From a checkpoint of a small image diffusion model.
Model: 4.79M parameters, 48-pixel images, norm layernorm, activation gelu, patch size [4, 4], layers 8, width 192.
Rows from block 4 of a small image diffusion model, named by matrix and row number. Rows with one number belong to one neuron. Each number is 128 + 24 x the weight over its row's rms, rounded and kept within 0 to 255. All counts start at 0. After the name is the row's rms in percent of the matrix's.
Before each neuron's rows are labels from the 100 images, of 14848 (inputs lightly noised), where the neuron reaches its highest value: "strongest on" is what is common among them; "colour at peak" is the nearest of a few named colours to the mean colour under the peak. Only what is clearly more common there than usual is listed. The data: microscope photos of single blood and bone marrow cells. In brackets: how many of the 100, against the usual share in percent.
# fc1: MLP up (model.blocks.4.mlp.fc1.weight, 768x192), inputs 64-127
# fc2: MLP down (model.blocks.4.mlp.fc2.weight, 192x768, transposed), outputs 64-127

strongest on: cell type: segmented neutrophil (41 vs 20)
colour at peak: purple (52 vs 20.1); blue (42 vs 9.8)
fc1.751 092 [130 116 106 158 120 119 119 130  92 176 128 134 124 120 130 171 129 109 105 111 128  79 133 134 134 101 111 156 110 160 133 128 125 148 114  78 134 141  95 101 183 130 105 146  91 111 140 118 152 127 141 128 108 126 163 115 138  94 131  95 115  98  72 133]
fc2.751 090 [145 149  81 141 150 120 144 120 113  92 130 133 115 149 142 109 109 134 134 148 104 183 134 125 125 123 157  97 111 136 143 121 166 138 141 169 143  79 100 137 162 117 157 101 131 111 113 111 133 110 179 133 125  91  92 141 111 111 102 137 135 131  95 137]

strongest on: cell type: segmented neutrophil (45 vs 20); smear: peripheral blood (41 vs 16.2)
colour at peak: purple (43 vs 20.1)
fc1.52 110 [157 161 151 169 132 128 119 142  93 115 112 132 122 107 143 145 148 143 147 134 132 132 118 146 100 100 145 154 168 155 107 153 111 145 147 137 134 126 120 159 102 126 141 132 163 146 150 154 142 183 127 105  74  78 124 209 140 149 101 121 114 156 128 122]
fc2.52 121 [145  69  84 103 140 110 131 133  54 134 117 150 119 110 172 155 135  90 158 111 139  70 101 172 142 149 115 112  82 119 107  96 154 153 112 150 106 104 120 135 115 149 123 114 114 140 130 137 161 167 103  98  87 158 101 135 149 100 109 152 144 156 129 121]

strongest on: cell type: eosinophil (25 vs 4.2)
colour at peak: blue (34 vs 9.8)
fc1.519 085 [183 119  91  95 132 167 198 144 128 132 117 139 115 144 156 106 147 125 148 136 115  82  86 148  93 112 129  94 176  86 148 158 161 153 115  79 105 149 106 129 146 141 110 143 155 120 110  63 105 104 126 134 157 142 114 133 117 163 152 147 106 134 107  86]
fc2.519 097 [162 160  88  75 139 154 139 167 140 130 120 140 113 102 110 129 116 154 128 132 111 157 163 116 159 143 125 146 112 105 116 118  93 118 140 179  83 143  53 135 156 133 129 142 115 121 165 142 101 142 151 108 161 134 147 131 139 158 175 135 115 138 140  90]

strongest on: smear: peripheral blood (80 vs 16.2); cell type: segmented neutrophil (43 vs 20)
colour at peak: grey (49 vs 22)
fc1.763 094 [129 131 141 112 126  99 108 142 126 165 121 123 173 135 118  86 139 122 104 130 112 177  96 108 110  91 139 122 146 116 155 103 119 126 121 119 133 194 139 164 180 124 107 140 148 122 103 124 147 117 107 140 119 112 130  87 136 133 148 137 104 113  75 140]
fc2.763 098 [154 131 135 116 156  88 164 178 150 127 140 123 109 124 135 131 121 133 149 106 105 135   0 100 166 150 129 116 131 149 157 108 139 114 109 114 143 128 126 123 141 132 159 144 109 121 122 126 160  73 121  99 124 155 116 117 137 132 112 106 117 136 141 124]

strongest on: cell type: lymphocyte (41 vs 15.2); smear: peripheral blood (37 vs 16.2)
colour at peak: pink (65 vs 22.9)
fc1.692 100 [126 102 130 178 170 117 130 130 163 125 119  70 111 158 105 131 161 132 117 158 120  86 125 107 147 157 124 143 133 130 117 122 146 114 135 116  79 106  93 121 117 103 141 132 138 140 114 154 123 121 129 150  88 105 128 123 150 155 112 108 104 137 114 156]
fc2.692 110 [117 109 148 148 123 153 133 113 115  86 125 142 116 148 163 133 105 133 121 124 135 114 120 133 150 101 146 149 149  91 118 145 110 153 104 165  93 100 105 168 103 154 187 138 111 117  73  95 126 156  88 125  65 126 122 142 134  99 122 114 122 127 106 142]

strongest on: cell type: erythroblast (64 vs 14.3)
colour at peak: black (73 vs 1.4)
fc1.740 108 [ 61 163 141 167  87 155  98 106  76 145 106  99 165 161  89 113 185 115 172 122 127 153 149 117 115 153 123 117 138  89 142 109 143 125 114 143 110 116 155 126 138 140 153 149 150 147  81 152 115  93 129 107 126 114 142 134 141 158 104 138 151 146 160 107]
fc2.740 110 [105 117 148 137 108 123 172 172 115 111 142  87 125 155 189 117 100 147 140 123 134 111 148 147 128 119  89 129 107 107 115 158 125 162 125  65  94 135 149 139 175  94  81 132 113 133 102 151 134 147  69 116 155 111  70 108 105 144 120  97 120  95 152 125]

strongest on: cell type: artefact (91 vs 9.8)
colour at peak: purple (58 vs 20.1)
fc1.45 113 [ 89 129 122  92  74 134 145  88  92 108 147  97  80 117 113 130 158 106 132 107 156 113  98 135 121 149 110 125 133 134 139 112 161 132 125 107 116 117 154 146 147 135 118 170 113  95 125  63 105 156 172 142 114 135  85 153 136 136 152  99 112 135 173  96]
fc2.45 122 [169 114 138 107 115 101 139 120 127 113 119 147 109 147 140 138 173 134 134 138 189 115 113 105 158 101  72 112 121  97  98 171 126 146 132 149 152 142 177 138 158 139 171  86 171 133 161 124 131 135  96  77 113  99 120 141 144 123 135 118  95 147 105 152]

strongest on: cell type: erythroblast (71 vs 14.3)
colour at peak: purple (51 vs 20.1)
fc1.546 158 [157 145  90 148 130 101  95 112 114 140  88 202 146 145 157  89 131 141 135 180  96 153 150 132 158 136 139 117 145 127 129 108 115 144 111 108 122  97 154 126 142 129 162 147 147 131 129 167 159 112 147 150 126 114 129 112 117 149 127 137 138 202 114 213]
fc2.546 174 [138 143 123 160 108  90 142 121 114 114 165  87 145 141 156 136 181 124 142  60 129 125 129 144 167 137 188 121 128 118 144 171 134 117  89 132  70 146  93 158 152 106 112 112 167 165 152 136 136 161 120 114 125 112 187  96 126 133 109 136 122 100 117  83]

strongest on: cell type: lymphocyte (35 vs 15.2)
colour at peak: pink (57 vs 22.9)
fc1.658 103 [153 124 129 125 102  89 117  92 130 124 107 140 111 125 101 150  93 105 136 102 122 137 127 154  87 138 121 102 133 133 151  95 144 130  99  91 130 146 121 152 148 103 123  81 121 128 107 127 135 131 109 134 115 111 134 138 118 116 193 171  88 107 103 149]
fc2.658 095 [131 130 143 122  85 130 121 147 158 106 134 125 112  98 128 121 124 104 126 144 142 104 136 148 159 110 102 153 106  84 157 154 104 127 136 163 140 141 135 120 129  96 169 110  83 111 134 163 112 126 103 160 141 133 103 136 102 129 107  90 109 134  98 157]

strongest on: smear: peripheral blood (89 vs 16.2)
colour at peak: pink (93 vs 22.9)
fc1.190 098 [ 96 160 153 144 125 160 146 143 169 110 123 135 108 124 155 139 137 129  90 131 157 144 136 174 161 140 112 151 168 173 161 147 171 140 143 104 136 155 149 174 183 115  99 106 157 103 125 138 142 138 128 107 130 146 120 135 140 141 163 112 135 137 138 113]
fc2.190 097 [133 114 109 113 150 147 134 127 156 140 118 124 184 135 123  83 165 141 148  91  71 110 133 133  73 109 160 133 158 125 129 128 120 124 105 161 134 138 130 112 149 128 136 131  82  99 101 135 118 150 130 134 128 109 145 139 130 125 149 183 135  99 119 120]

strongest on: cell type: erythroblast (60 vs 14.3)
colour at peak: blue (70 vs 9.8)
fc1.501 100 [116 122 105 131 110 100 176 112 131  91 114 126 164 167 134  81 145 138 149 146  73 209 110 135 122 110 104 126 119 128 107  53 107 151 119 116 114 103 117 143 180 137 121  78 106 103 140 114 128  94 155 129 146 108 120 103 113 132 126 128 100 169 129 163]
fc2.501 128 [143 152 114 134 119 113 149 144 141 171 127 148 127 136  91 126  89 116 179  93 155  64 110 124 130 138 130 126 137 146 133 112 163 105 116 104 156 136 102 123 126 119 137 139  70 113 132 116 121 139 126 101 134 140 104  98 170 119 106 155 156 150 120 111]

strongest on: cell type: artefact (34 vs 9.8)
colour at peak: pink (81 vs 22.9)
fc1.35 097 [104 117 167 118 132 146 123 103 159 103 153 135 119  77  92 114 150 128 162 119 155 106 174 118 101  82 107 111 120  78 149  74 147 150 160 162 130 134 110 142 112 117 113 163 112 157 116 153 145 122 146 180 129 135 153 154 111 109  95 128 109 117 118 139]
fc2.35 096 [128 104 112 108 131 134 146  61 151 172 201 123 154 140 151 155 143 115 134 117 150 147 145 113  94 125  87 128 141  99 155 158 114 160 128 127 174 102 136  95 139  99 155 102 115 143 139 121 137 143 114  88 161 134  97 144 136 135 114 159 141 135 120 111]

strongest on: cell type: band neutrophil (32 vs 5.6)
colour at peak: grey (50 vs 22)
fc1.401 104 [139 159 124 108 132 127 123 143 145 151 110 164 146  81 131 126 131 126 112 150 151 112  95 101 138 124 197 131 115 130 101 151 155 180 154 150 111 121 125 118 140 146 112 142 125  90 106 119 150 112  94 131 115 123 130 120 108 107 144 132 153 118 101 111]
fc2.401 111 [134 155 115 133  89  86 119 130 125 127 103 117 107 106 110  85 106 118 104 112  90 138 107 115 163 130 117 130 134  77 146 154 132 193 115  99 139 165 110 129 149 114 116 172 176 175 157 141 131 143  91 124  87 106 142 100 104 113 166  87 154 143 121 117]

strongest on: cell type: promyelocyte (32 vs 6.4)
colour at peak: purple (56 vs 20.1)
fc1.176 115 [175 123 104 110 145 108 111 163 133 103 133 143 170  85 134 127 142 130 102 135 167 123  96 166 152 140 134 161 129 126 131 164 160 125 137 127  61 108 110 124 146 118 113 155 101  87 141 160 146 120 144  94 115 133 156 126  98 126 163  88 144 129 105 112]
fc2.176 129 [ 94 118 129 124 104 114 137 172 121 100 113 132  66 167 100 137  97 125 154 150 126 125 111 124 142 105 110 133 120  83 114 127 144 116 111 121  71 146 162 141 152 118 124 110 179 143 118 125 116 136 129 120 106 121  92 109 125 124 131 108 145 191 132 105]

strongest on: cell type: promyelocyte (31 vs 6.4)
colour at peak: grey (62 vs 22)
fc1.108 097 [145 113 128 108  82 124 178 136 138 152 105 115 111 116 101 135 118  99 116 133 123 143  91 125 145  95 138 123  90  84 103 125 134 107 159 128 112 146 152 164 130 162 145 120  98 101 129 162 115 179 138 114  63 145 104 124 123  84  99 179 120 134 115  61]
fc2.108 099 [ 98 115 125 144 133 106 130 151 106 115 118  76 178 163 152 151 124 133 129 125 142 145 125 125  70 123 126 140  94 145 141 151 136 131 115 116 131 131 111 102 129 152 101 126 155 126 133 123 142 132 147 133  70 169 128 135 101 132 116  96 100 125 106  80]

strongest on: cell type: segmented neutrophil (41 vs 20)
colour at peak: pink (54 vs 22.9)
fc1.21 091 [128 148 153  84  85  98  75 133 183  91  73 115 102  83 129 138 130 117 118 116 146 101 108 142 146  99 109 102 125 105  82 116 135 127 105 135 141 115 123 105 120 151 116 160 114 113  92 129 103 130 114 118  93 137 134 125  99 141 122 157  93 115 147 161]
fc2.21 103 [100 126 159 175 120  93 130 124 145 145 140 129 115 120 145 119 129 124 116  95 114 127  92 105 123 128  97 150 139 136 101 149 128 135 116 113 186 141 175  96 116 170 140 103 117 142 116 112 125 117 143 133  91 145 131 141 122 114 168 103  70 162 123 145]

strongest on: cell type: artefact (29 vs 9.8)
colour at peak: purple (51 vs 20.1)
fc1.34 090 [128 136 138 128 104 121 144 139 148 134 112 153 121 148 141 149 133 117 125  75 132 105  97 144 129  93 130 114 103 138 105 134 143 155 134 153 150 106 118 101 124 174 102 103 120 130 151 118 160 100 145  97  75 128 118 168 129 107 112 104  83 169  94 160]
fc2.34 082 [122 156 126 148 140 113 154 144 156 130 130 142 181 167 129 108 123 127 110 123 120 119 138  82 143 125 132 134 108  73 120 116 156 142 115 124 127 193 128 124 123 138 113  88 124 155 172  93 152 136 139  72  74 103 138 106 159 107 124 158 119 166 105 154]

strongest on: cell type: artefact (27 vs 9.8)
colour at peak: white (74 vs 23.3)
fc1.705 093 [145 118 123 156 140  83 116 154 103 113 157 101 126 167 108 149 154 106 116  85 104 147 137 146 118 192  97 143 178 118 132 116 116 109  95 113 151 134  98 173 163  94 146 124 141 159 113  95 128 141 139 137  94 153 187 124 128 157 119 145 133 115  84  81]
fc2.705 123 [126 107 130 127 127 165 108 168  59 136 104 101 118 123 121 148 117 141 121 119 151 162 113 140 142 131 147 132 110 113  89 144 142 146 126 101 152 143 174 137 128 100 121 159 137 158 135 124 135 144 123 157 100 101 147 140 133 117 159 113 110 163 127 145]

strongest on: cell type: artefact (26 vs 9.8)
colour at peak: purple (47 vs 20.1)
fc1.591 095 [137 145 112  65  89  98 112 109 102  99 154 127 152 131 126 176 167 122 114 132 131 146 144 118 123 106 141 123 184 115 120 112 122 139 164 132 155 151 118 129 111  98 143 122 153 135 130  99 112 119 126  93 135 127 127 115 123 136 127  93 133 123 125 112]
fc2.591 090 [125 117 132 125 144 121 153 167 120 133 155 144 105 184 131 115 191 113 158 106 108 153 123 125 142 141 123 144 144 116 131 120 144 152  89 121 121  89 126 169 132  83 110 143 101 141  98 137  89  92 134 114 107 128 146 113 101 130 115 149 103 123 143 126]

strongest on: cell type: lymphocyte (36 vs 15.2)
colour at peak: white (50 vs 23.3); pink (47 vs 22.9)
fc1.581 097 [151 161  99 186 131 120 138 154 152 149 116 140 136 169 119 132 107 153 148 107 132 111 158 129 145 148 106 102 147 188 149 146 135 173 153  82 122 110 107 133 102 163 158 116 114 149 109 131 160 128 116 146 107 108 118 159 115 116 121 115 118 102 121 151]
fc2.581 114 [144 151 105 161 135  98 163 151 114  97 152 164 116 142 148 142 117 160 114 121 116 133 109 142 107 111 123 123 132 123 132 153 116 156 164 145 140 111 151 117 115 118  89 133 104 150  79 145 128 124 133 134  91 128 158 115  77  77 111 118 126  70  92 146]

strongest on: cell type: erythroblast (32 vs 14.3)
colour at peak: purple (41 vs 20.1); blue (35 vs 9.8)
fc1.310 105 [187 116 100 119  90 102 135 106 103 112 145 158 116 130 147 128 128 118 108 139 111  97 132 117 171 155 138  70 175  86 147  92  80 113 130  72 121 140 162 132  90 124 149 129 115 102 151  81 112 140  99 103 114 124 120  84 117 133 112 108 122 160 104 111]
fc2.310 121 [174 102 112  91 170 118 114  91 115 126 147 127 128  91  95 145 140 118 147 105 113 162 119 105  85 106  94 138 130 107 113 157 108 128 127 178 121  94  86 139 103  96 147 122 137 151 173  90 126 106 108  92 117 131 135 146 139 110 137 147 179 121 148 128]

strongest on: smear: peripheral blood (63 vs 16.2); cell type: segmented neutrophil (48 vs 20)
colour at peak: pink (58 vs 22.9)
fc1.59 112 [159 118 122 132 135  98 117 149 120 110 108 128 182 155 117 131 126 170 113 133 135  40 137 149 130  97 140 157 126 206 125 103 140 114 125 120 162 124 152 137 102 132 141 164 131 126  94 132 134 151  89 127 150 109 164 112 144 119 106 130 157 140 148 121]
fc2.59 100 [ 78 126 194  83 123 132 124 171 178 129 106 130 135  97 117 131 159 145 149 118 114 112 102 120 112 113 153 126 112 139 150 104 130 118  74 115 138 138 153 152 125  47 127 148 108 138 134 145 110 125 159 132 137 169 109 118 132 137 123 125 160 141 149 131]

strongest on: cell type: eosinophil (31 vs 4.2)
colour at peak: purple (63 vs 20.1)
fc1.743 093 [ 96 123 108  94 100 118  99 135 122  94 161 127 139 120 102 107 134 122 125  94 114 118 139 129 117 101 111 209 139 141 121 102 161  77 127  95 139 127 157 192 147 161 157 130 127 122 124 116 130 115 137  94 113 171  83 135 118 117  92 131 157 170 136 112]
fc2.743 091 [135 121 123 118 106 108 131 194 128 156 161 161 182 143 106 189 146 136 152 104 133 112 121 125 120 105 126 142 130  93 148 139 146  82 142 151 159 113 189  97 120 163 132 106 143 160 160 144 125  81 124 115 112 155 153 113  96 118  91 145 106 119 101 129]

strongest on: cell type: lymphocyte (38 vs 15.2)
colour at peak: white (53 vs 23.3)
fc1.563 121 [142 143 134 177 119 111 185 142 173 111 105 158 139 166 138 120 119 128 104 123 119 115 141  99 151  92 126  78  90 160 151  93 122 135 138  87  96  95  98 104 115 118  98 126 127 124 108 133 132 113 121 126 108 101 109 142 139  98  83 188 112 102 122  95]
fc2.563 128 [134 178  92 129 110 122 108 180 159 133  91 153 135 199 111 134 133 162 105 115  92 132 138 146 102 131 126 109 101 111 112 141 130 169 139 157 103 120 159 106  99 121 155  81 135 136  72 116 125 107 128 119 114  97 141 115 141 124  70 138 159 122 118  95]

strongest on: cell type: eosinophil (72 vs 4.2); smear: peripheral blood (40 vs 16.2)
colour at peak: purple (53 vs 20.1)
fc1.95 100 [123  98 120 131 134 159 124  80 133 112  99 125 145 119  87 160 117 117 133 127 128 121 120 137 148 122 155 140 120  97 141 131 137  99 108 120 133 147 150 112 166 109 124 116 165 146 138 140 140  92  84  97 125  74 124 110 151 105 164  79 120 162 116 144]
fc2.95 104 [139 115 157 117 111 122 149 121 140 130  86 150 111 134 140 101 154 132 121 113 128 109 150 131 107 112  76 139 103 144  93 132 103  99  96 100 115 124  96 132 131  70 142 111  88 113 150 122 157 151  98  86 147 121 134 118 132 102 139 154  80 161 128 135]

strongest on: smear: peripheral blood (69 vs 16.2)
colour at peak: pink (46 vs 22.9)
fc1.698 092 [145 130 137 139 172 135 106  83 156 108 125 159 104 126 136 141  84 133 108 130  92 101 183 138 138 117 121 116 130 125  76 137 129 125  97 118 109 117 122 121 121 104 118 143 126 102 177 167 119  85 130 109 170  95 119 140 122 110 123 116 113 117 133 132]
fc2.698 097 [128 128 116 129  96 104 126  92 145 140 167 108 146  81 116 119  98 129 144 139 118 121 128 145  97 124 172 113 115 160 119 132 108 133 135 118 163 148 101 103 113 115 133 111 111 112 144 102  94 178 146  98 167 141 157 140 155 112 127 134 117  95 129 148]

strongest on: cell type: segmented neutrophil (46 vs 20)
colour at peak: purple (69 vs 20.1)
fc1.753 108 [141 144 134 149 102 121 123 101 101 158 140 116 142 103 137 137 130 104 142 127 156 149 103 131  93 151 115  96 134  93 156 140 100 134 137 174 158 110 112 128 115 170 126 157 115 124 128 167 123 145 137 140 117 128 124 100  89  83 133 115 160 117 143 144]
fc2.753 125 [137 172 159  95  99 138 198 129 142  84 129 123 138 101 129 132 121  72 146 130 132  97 122 128 134 148 117 141 129 144 105 108 151 133 123 107 131 156 168 127 126 144 159 112 123 112 114 136 133  93 149 106 160 125 153 111 106 128  89 127 145 109 135 149]

strongest on: cell type: plasma cell (25 vs 3.6)
colour at peak: blue (78 vs 9.8)
fc1.618 098 [143 125 113 118 147 161  83 104  81 105 141 154 121 130 112 102 150 131  95 123  75 182 103 103 119 156 145 141 160 125 116 119 119 158 128 132 171  76 134 146 169 117 104 120 102 117 148 124  89 137 130 104 119 137 158 127 151 157  95 107 148 134 113 145]
fc2.618 099 [141 196  88  99 109 173 101 125 125 142 137 171 129 129 106 169 132 136 125 166 196  93 126 152 114 120  82 114 138 150 128 125 112 138 140 140 160 116 169 136 167 116  91 125 148 110 128  99 168 137 156 116 133 143 102 117  78 110 118 134 135 124 105 163]

strongest on: cell type: segmented neutrophil (40 vs 20)
colour at peak: purple (72 vs 20.1)
fc1.543 101 [132 140 124 114 101  96 144 135 101 141 110 160 113 146 128 138 101 119 118 139 103 140 138 114 139  98 151 130 132 139 182 124 141 149 126 114 133  75 129 117 143 133 116 131 108 132 127 120 202 115 111 121 167 152 125 132  83 164 137 158 157 124 123 106]
fc2.543 075 [125 146 164 136 157  78 165 110 129 136  99 178 103 105 121 105  61 139 151 138 159 115 127 140 103  96 126 130 146  95 149 168 113 107 140 116 154 167 120 146 153 136 105 161 143 133 121 122 107 122 104 132 167 139 138 170 162 139 122 133 122 129  66 120]

strongest on: cell type: platelet (26 vs 1.1)
colour at peak: blue (53 vs 9.8)
fc1.535 089 [130 140  73 118 103 121 131 132 111 128 191  70 122 147 147  60 110 127 129 128 143 159 129 114 167  82 131 154 153  94 139 153 141  81 142 148 125 130 102 115 123  96 168  88 101  71 105 154 150 142 159 110  87 157 102 176 114  74 130 125 156 125 136 127]
fc2.535 109 [ 95 126 108 123 163 107 130 138 111 112 130 118 143  95 104 142 173 113 132 154 111 149 144 143 124 142  80 175 155 142 169 114 164  92  97 120  93  79  81 152 143 101 113 112 122 113 128 114 122  85 124 120 113 158 147 120 124  68 136  85 132 131 114 164]

strongest on: cell type: erythroblast (36 vs 14.3)
colour at peak: blue (32 vs 9.8)
fc1.653 093 [ 92 156  92 127 112  98 141 148 117 139 144 122 109 136 115 125 145 100 139 119  91 103 112 173 149 141  94 111 109 124 118 135 127 134  97 123 117 151 100  76 185 119 127  83 113 100 119 138 100 153 181 144 134 142 154 108 113 100 142 176  84 152 125 146]
fc2.653 093 [ 83 131 122 118 116 124 189 124 143 127 130 120 113 162 161 140 149 108 117 156 140 148 161 149 118 131 139 149 122 110 129  99 176 154 123  73 119 102 126 170 163 117 129  89 142 121 142 139 125 121 122 120 134 103 107  92 102 144 124 112 121 163 147 136]

strongest on: smear: peripheral blood (91 vs 16.2); cell type: segmented neutrophil (75 vs 20)
colour at peak: purple (96 vs 20.1)
fc1.752 118 [130 165 115  74 100  83 114 135 151 113 100 104 136 120 151 163 167  69 105 143 118 205 143 100 113 132 150 113 139  90 134  65 125 128 114 110 127 144 100 154 141 102 115 183 114 121  98  78 130 127 100 165 164 125 122 143 124 166 136 147 136 122 128 130]
fc2.752 106 [122 122 119 132 138 155 153 147 125 143 125 139 153 175 113 114  89  96 160 114  99 141 110 105 128 127 122 139 109 137  96 138 120  94 166  93 163 139 133 134 165 138 159  88 118 125 140  92 131 110 110 117 130 118 140 149 119  68 116 147 122 118 109 138]

strongest on: cell type: segmented neutrophil (53 vs 20)
colour at peak: pink (46 vs 22.9)
fc1.212 089 [144 125 152 116 113 120 109 104 159 155 137 139 142 108  75 138 149 117 124 136 122 140 125 142 153 140 102 137 101  99 118  86 153 100 113 179 168 123 135 145 112  97 146 126 129 137 125  90 121 114 152 126 179 156 121 129 126 114 115 168 109 154 144 128]
fc2.212 093 [108 103 133 130 181 139 148  90 154 137 164 122 130 130 148 115 159 174  77 130 170 100  91  96 102 101 157 111 125 172 135 154 114  71 119 119 151 131 123 135 123 119 109  94 118 102 108 123 143 158 183 158 185 119 125 140 125 133 112 132 142 152  99 141]

strongest on: cell type: artefact (25 vs 9.8)
colour at peak: white (87 vs 23.3)
fc1.558 103 [140 135 141 136  93 131 138 110 121 110 127  99  88 149  98 149 173  90 104 130 130 109 130 119 191 111 137 127 144  86 104 117 143 110 141 126 168 115 189 149 133 107 127 151 143 146 123 122 124 172 115 118 127 151 118 137 144 156 144 166  95 100 143 102]
fc2.558 104 [136 124 159 144 110 112 147 161 130 130 126 161 130 158 126 144 117 115  90  85  83 109 139 154 165 126  52 114 111 136 107 191 102 130  98  92 144 139 156 178 125 109 141 159 194 128 134 136 146 134  93 126 120 101 130 135 139 134 130  92 106  98 130 189]

strongest on: cell type: artefact (71 vs 9.8)
colour at peak: purple (81 vs 20.1)
fc1.684 093 [140 120 150 136 137 167 167  84 100 106 148  87 122 138 114 109 151 131 124 141 103 138 133 127 134 129 147 124 122 166 150 175 144 122 133 168  96 119 122 103 123 140 152 118 153 148 130 162 148 133 116 122 103 108 114 109 131 112 176 133 139 128 135 127]
fc2.684 094 [173 138 118 102 175 148 123 123 143 136 113 116 142 118 141 185 126 132  91 125 169 104 120 132  80 137  71 116 136 140 129  98 100 149 178 165 135 149 202 144 133 109 147 126 138 121 132 126 117 139 104  68 115 106 173 157 148 107 165 165 140 122 161 137]

strongest on: cell type: lymphocyte (36 vs 15.2)
colour at peak: purple (74 vs 20.1)
fc1.267 094 [147 132 160  93  98 137 119  76 119 134 163  99 141 137 103 155 103 103 107 122 141 111 111 120 111 152 115 143 119  88  96 138  94 163 148 151 151 143 133 165 116 122 113 108 111 128  86 117  95 141 136 155  99 124 127  98 140  94 124 154 108  89 134 101]
fc2.267 091 [146 128 163 125 135 122 130 101 131  83 159 120 139 148 117 110  84 128 142 171 112 194 148 128 130 119 154  97 125 149 128 119 120 138 100 124 122 130  83 116 135  78 136  96 105 158  96 116 123 144 107 134 142  91 118 176 105 141  99  88 146 103 152 109]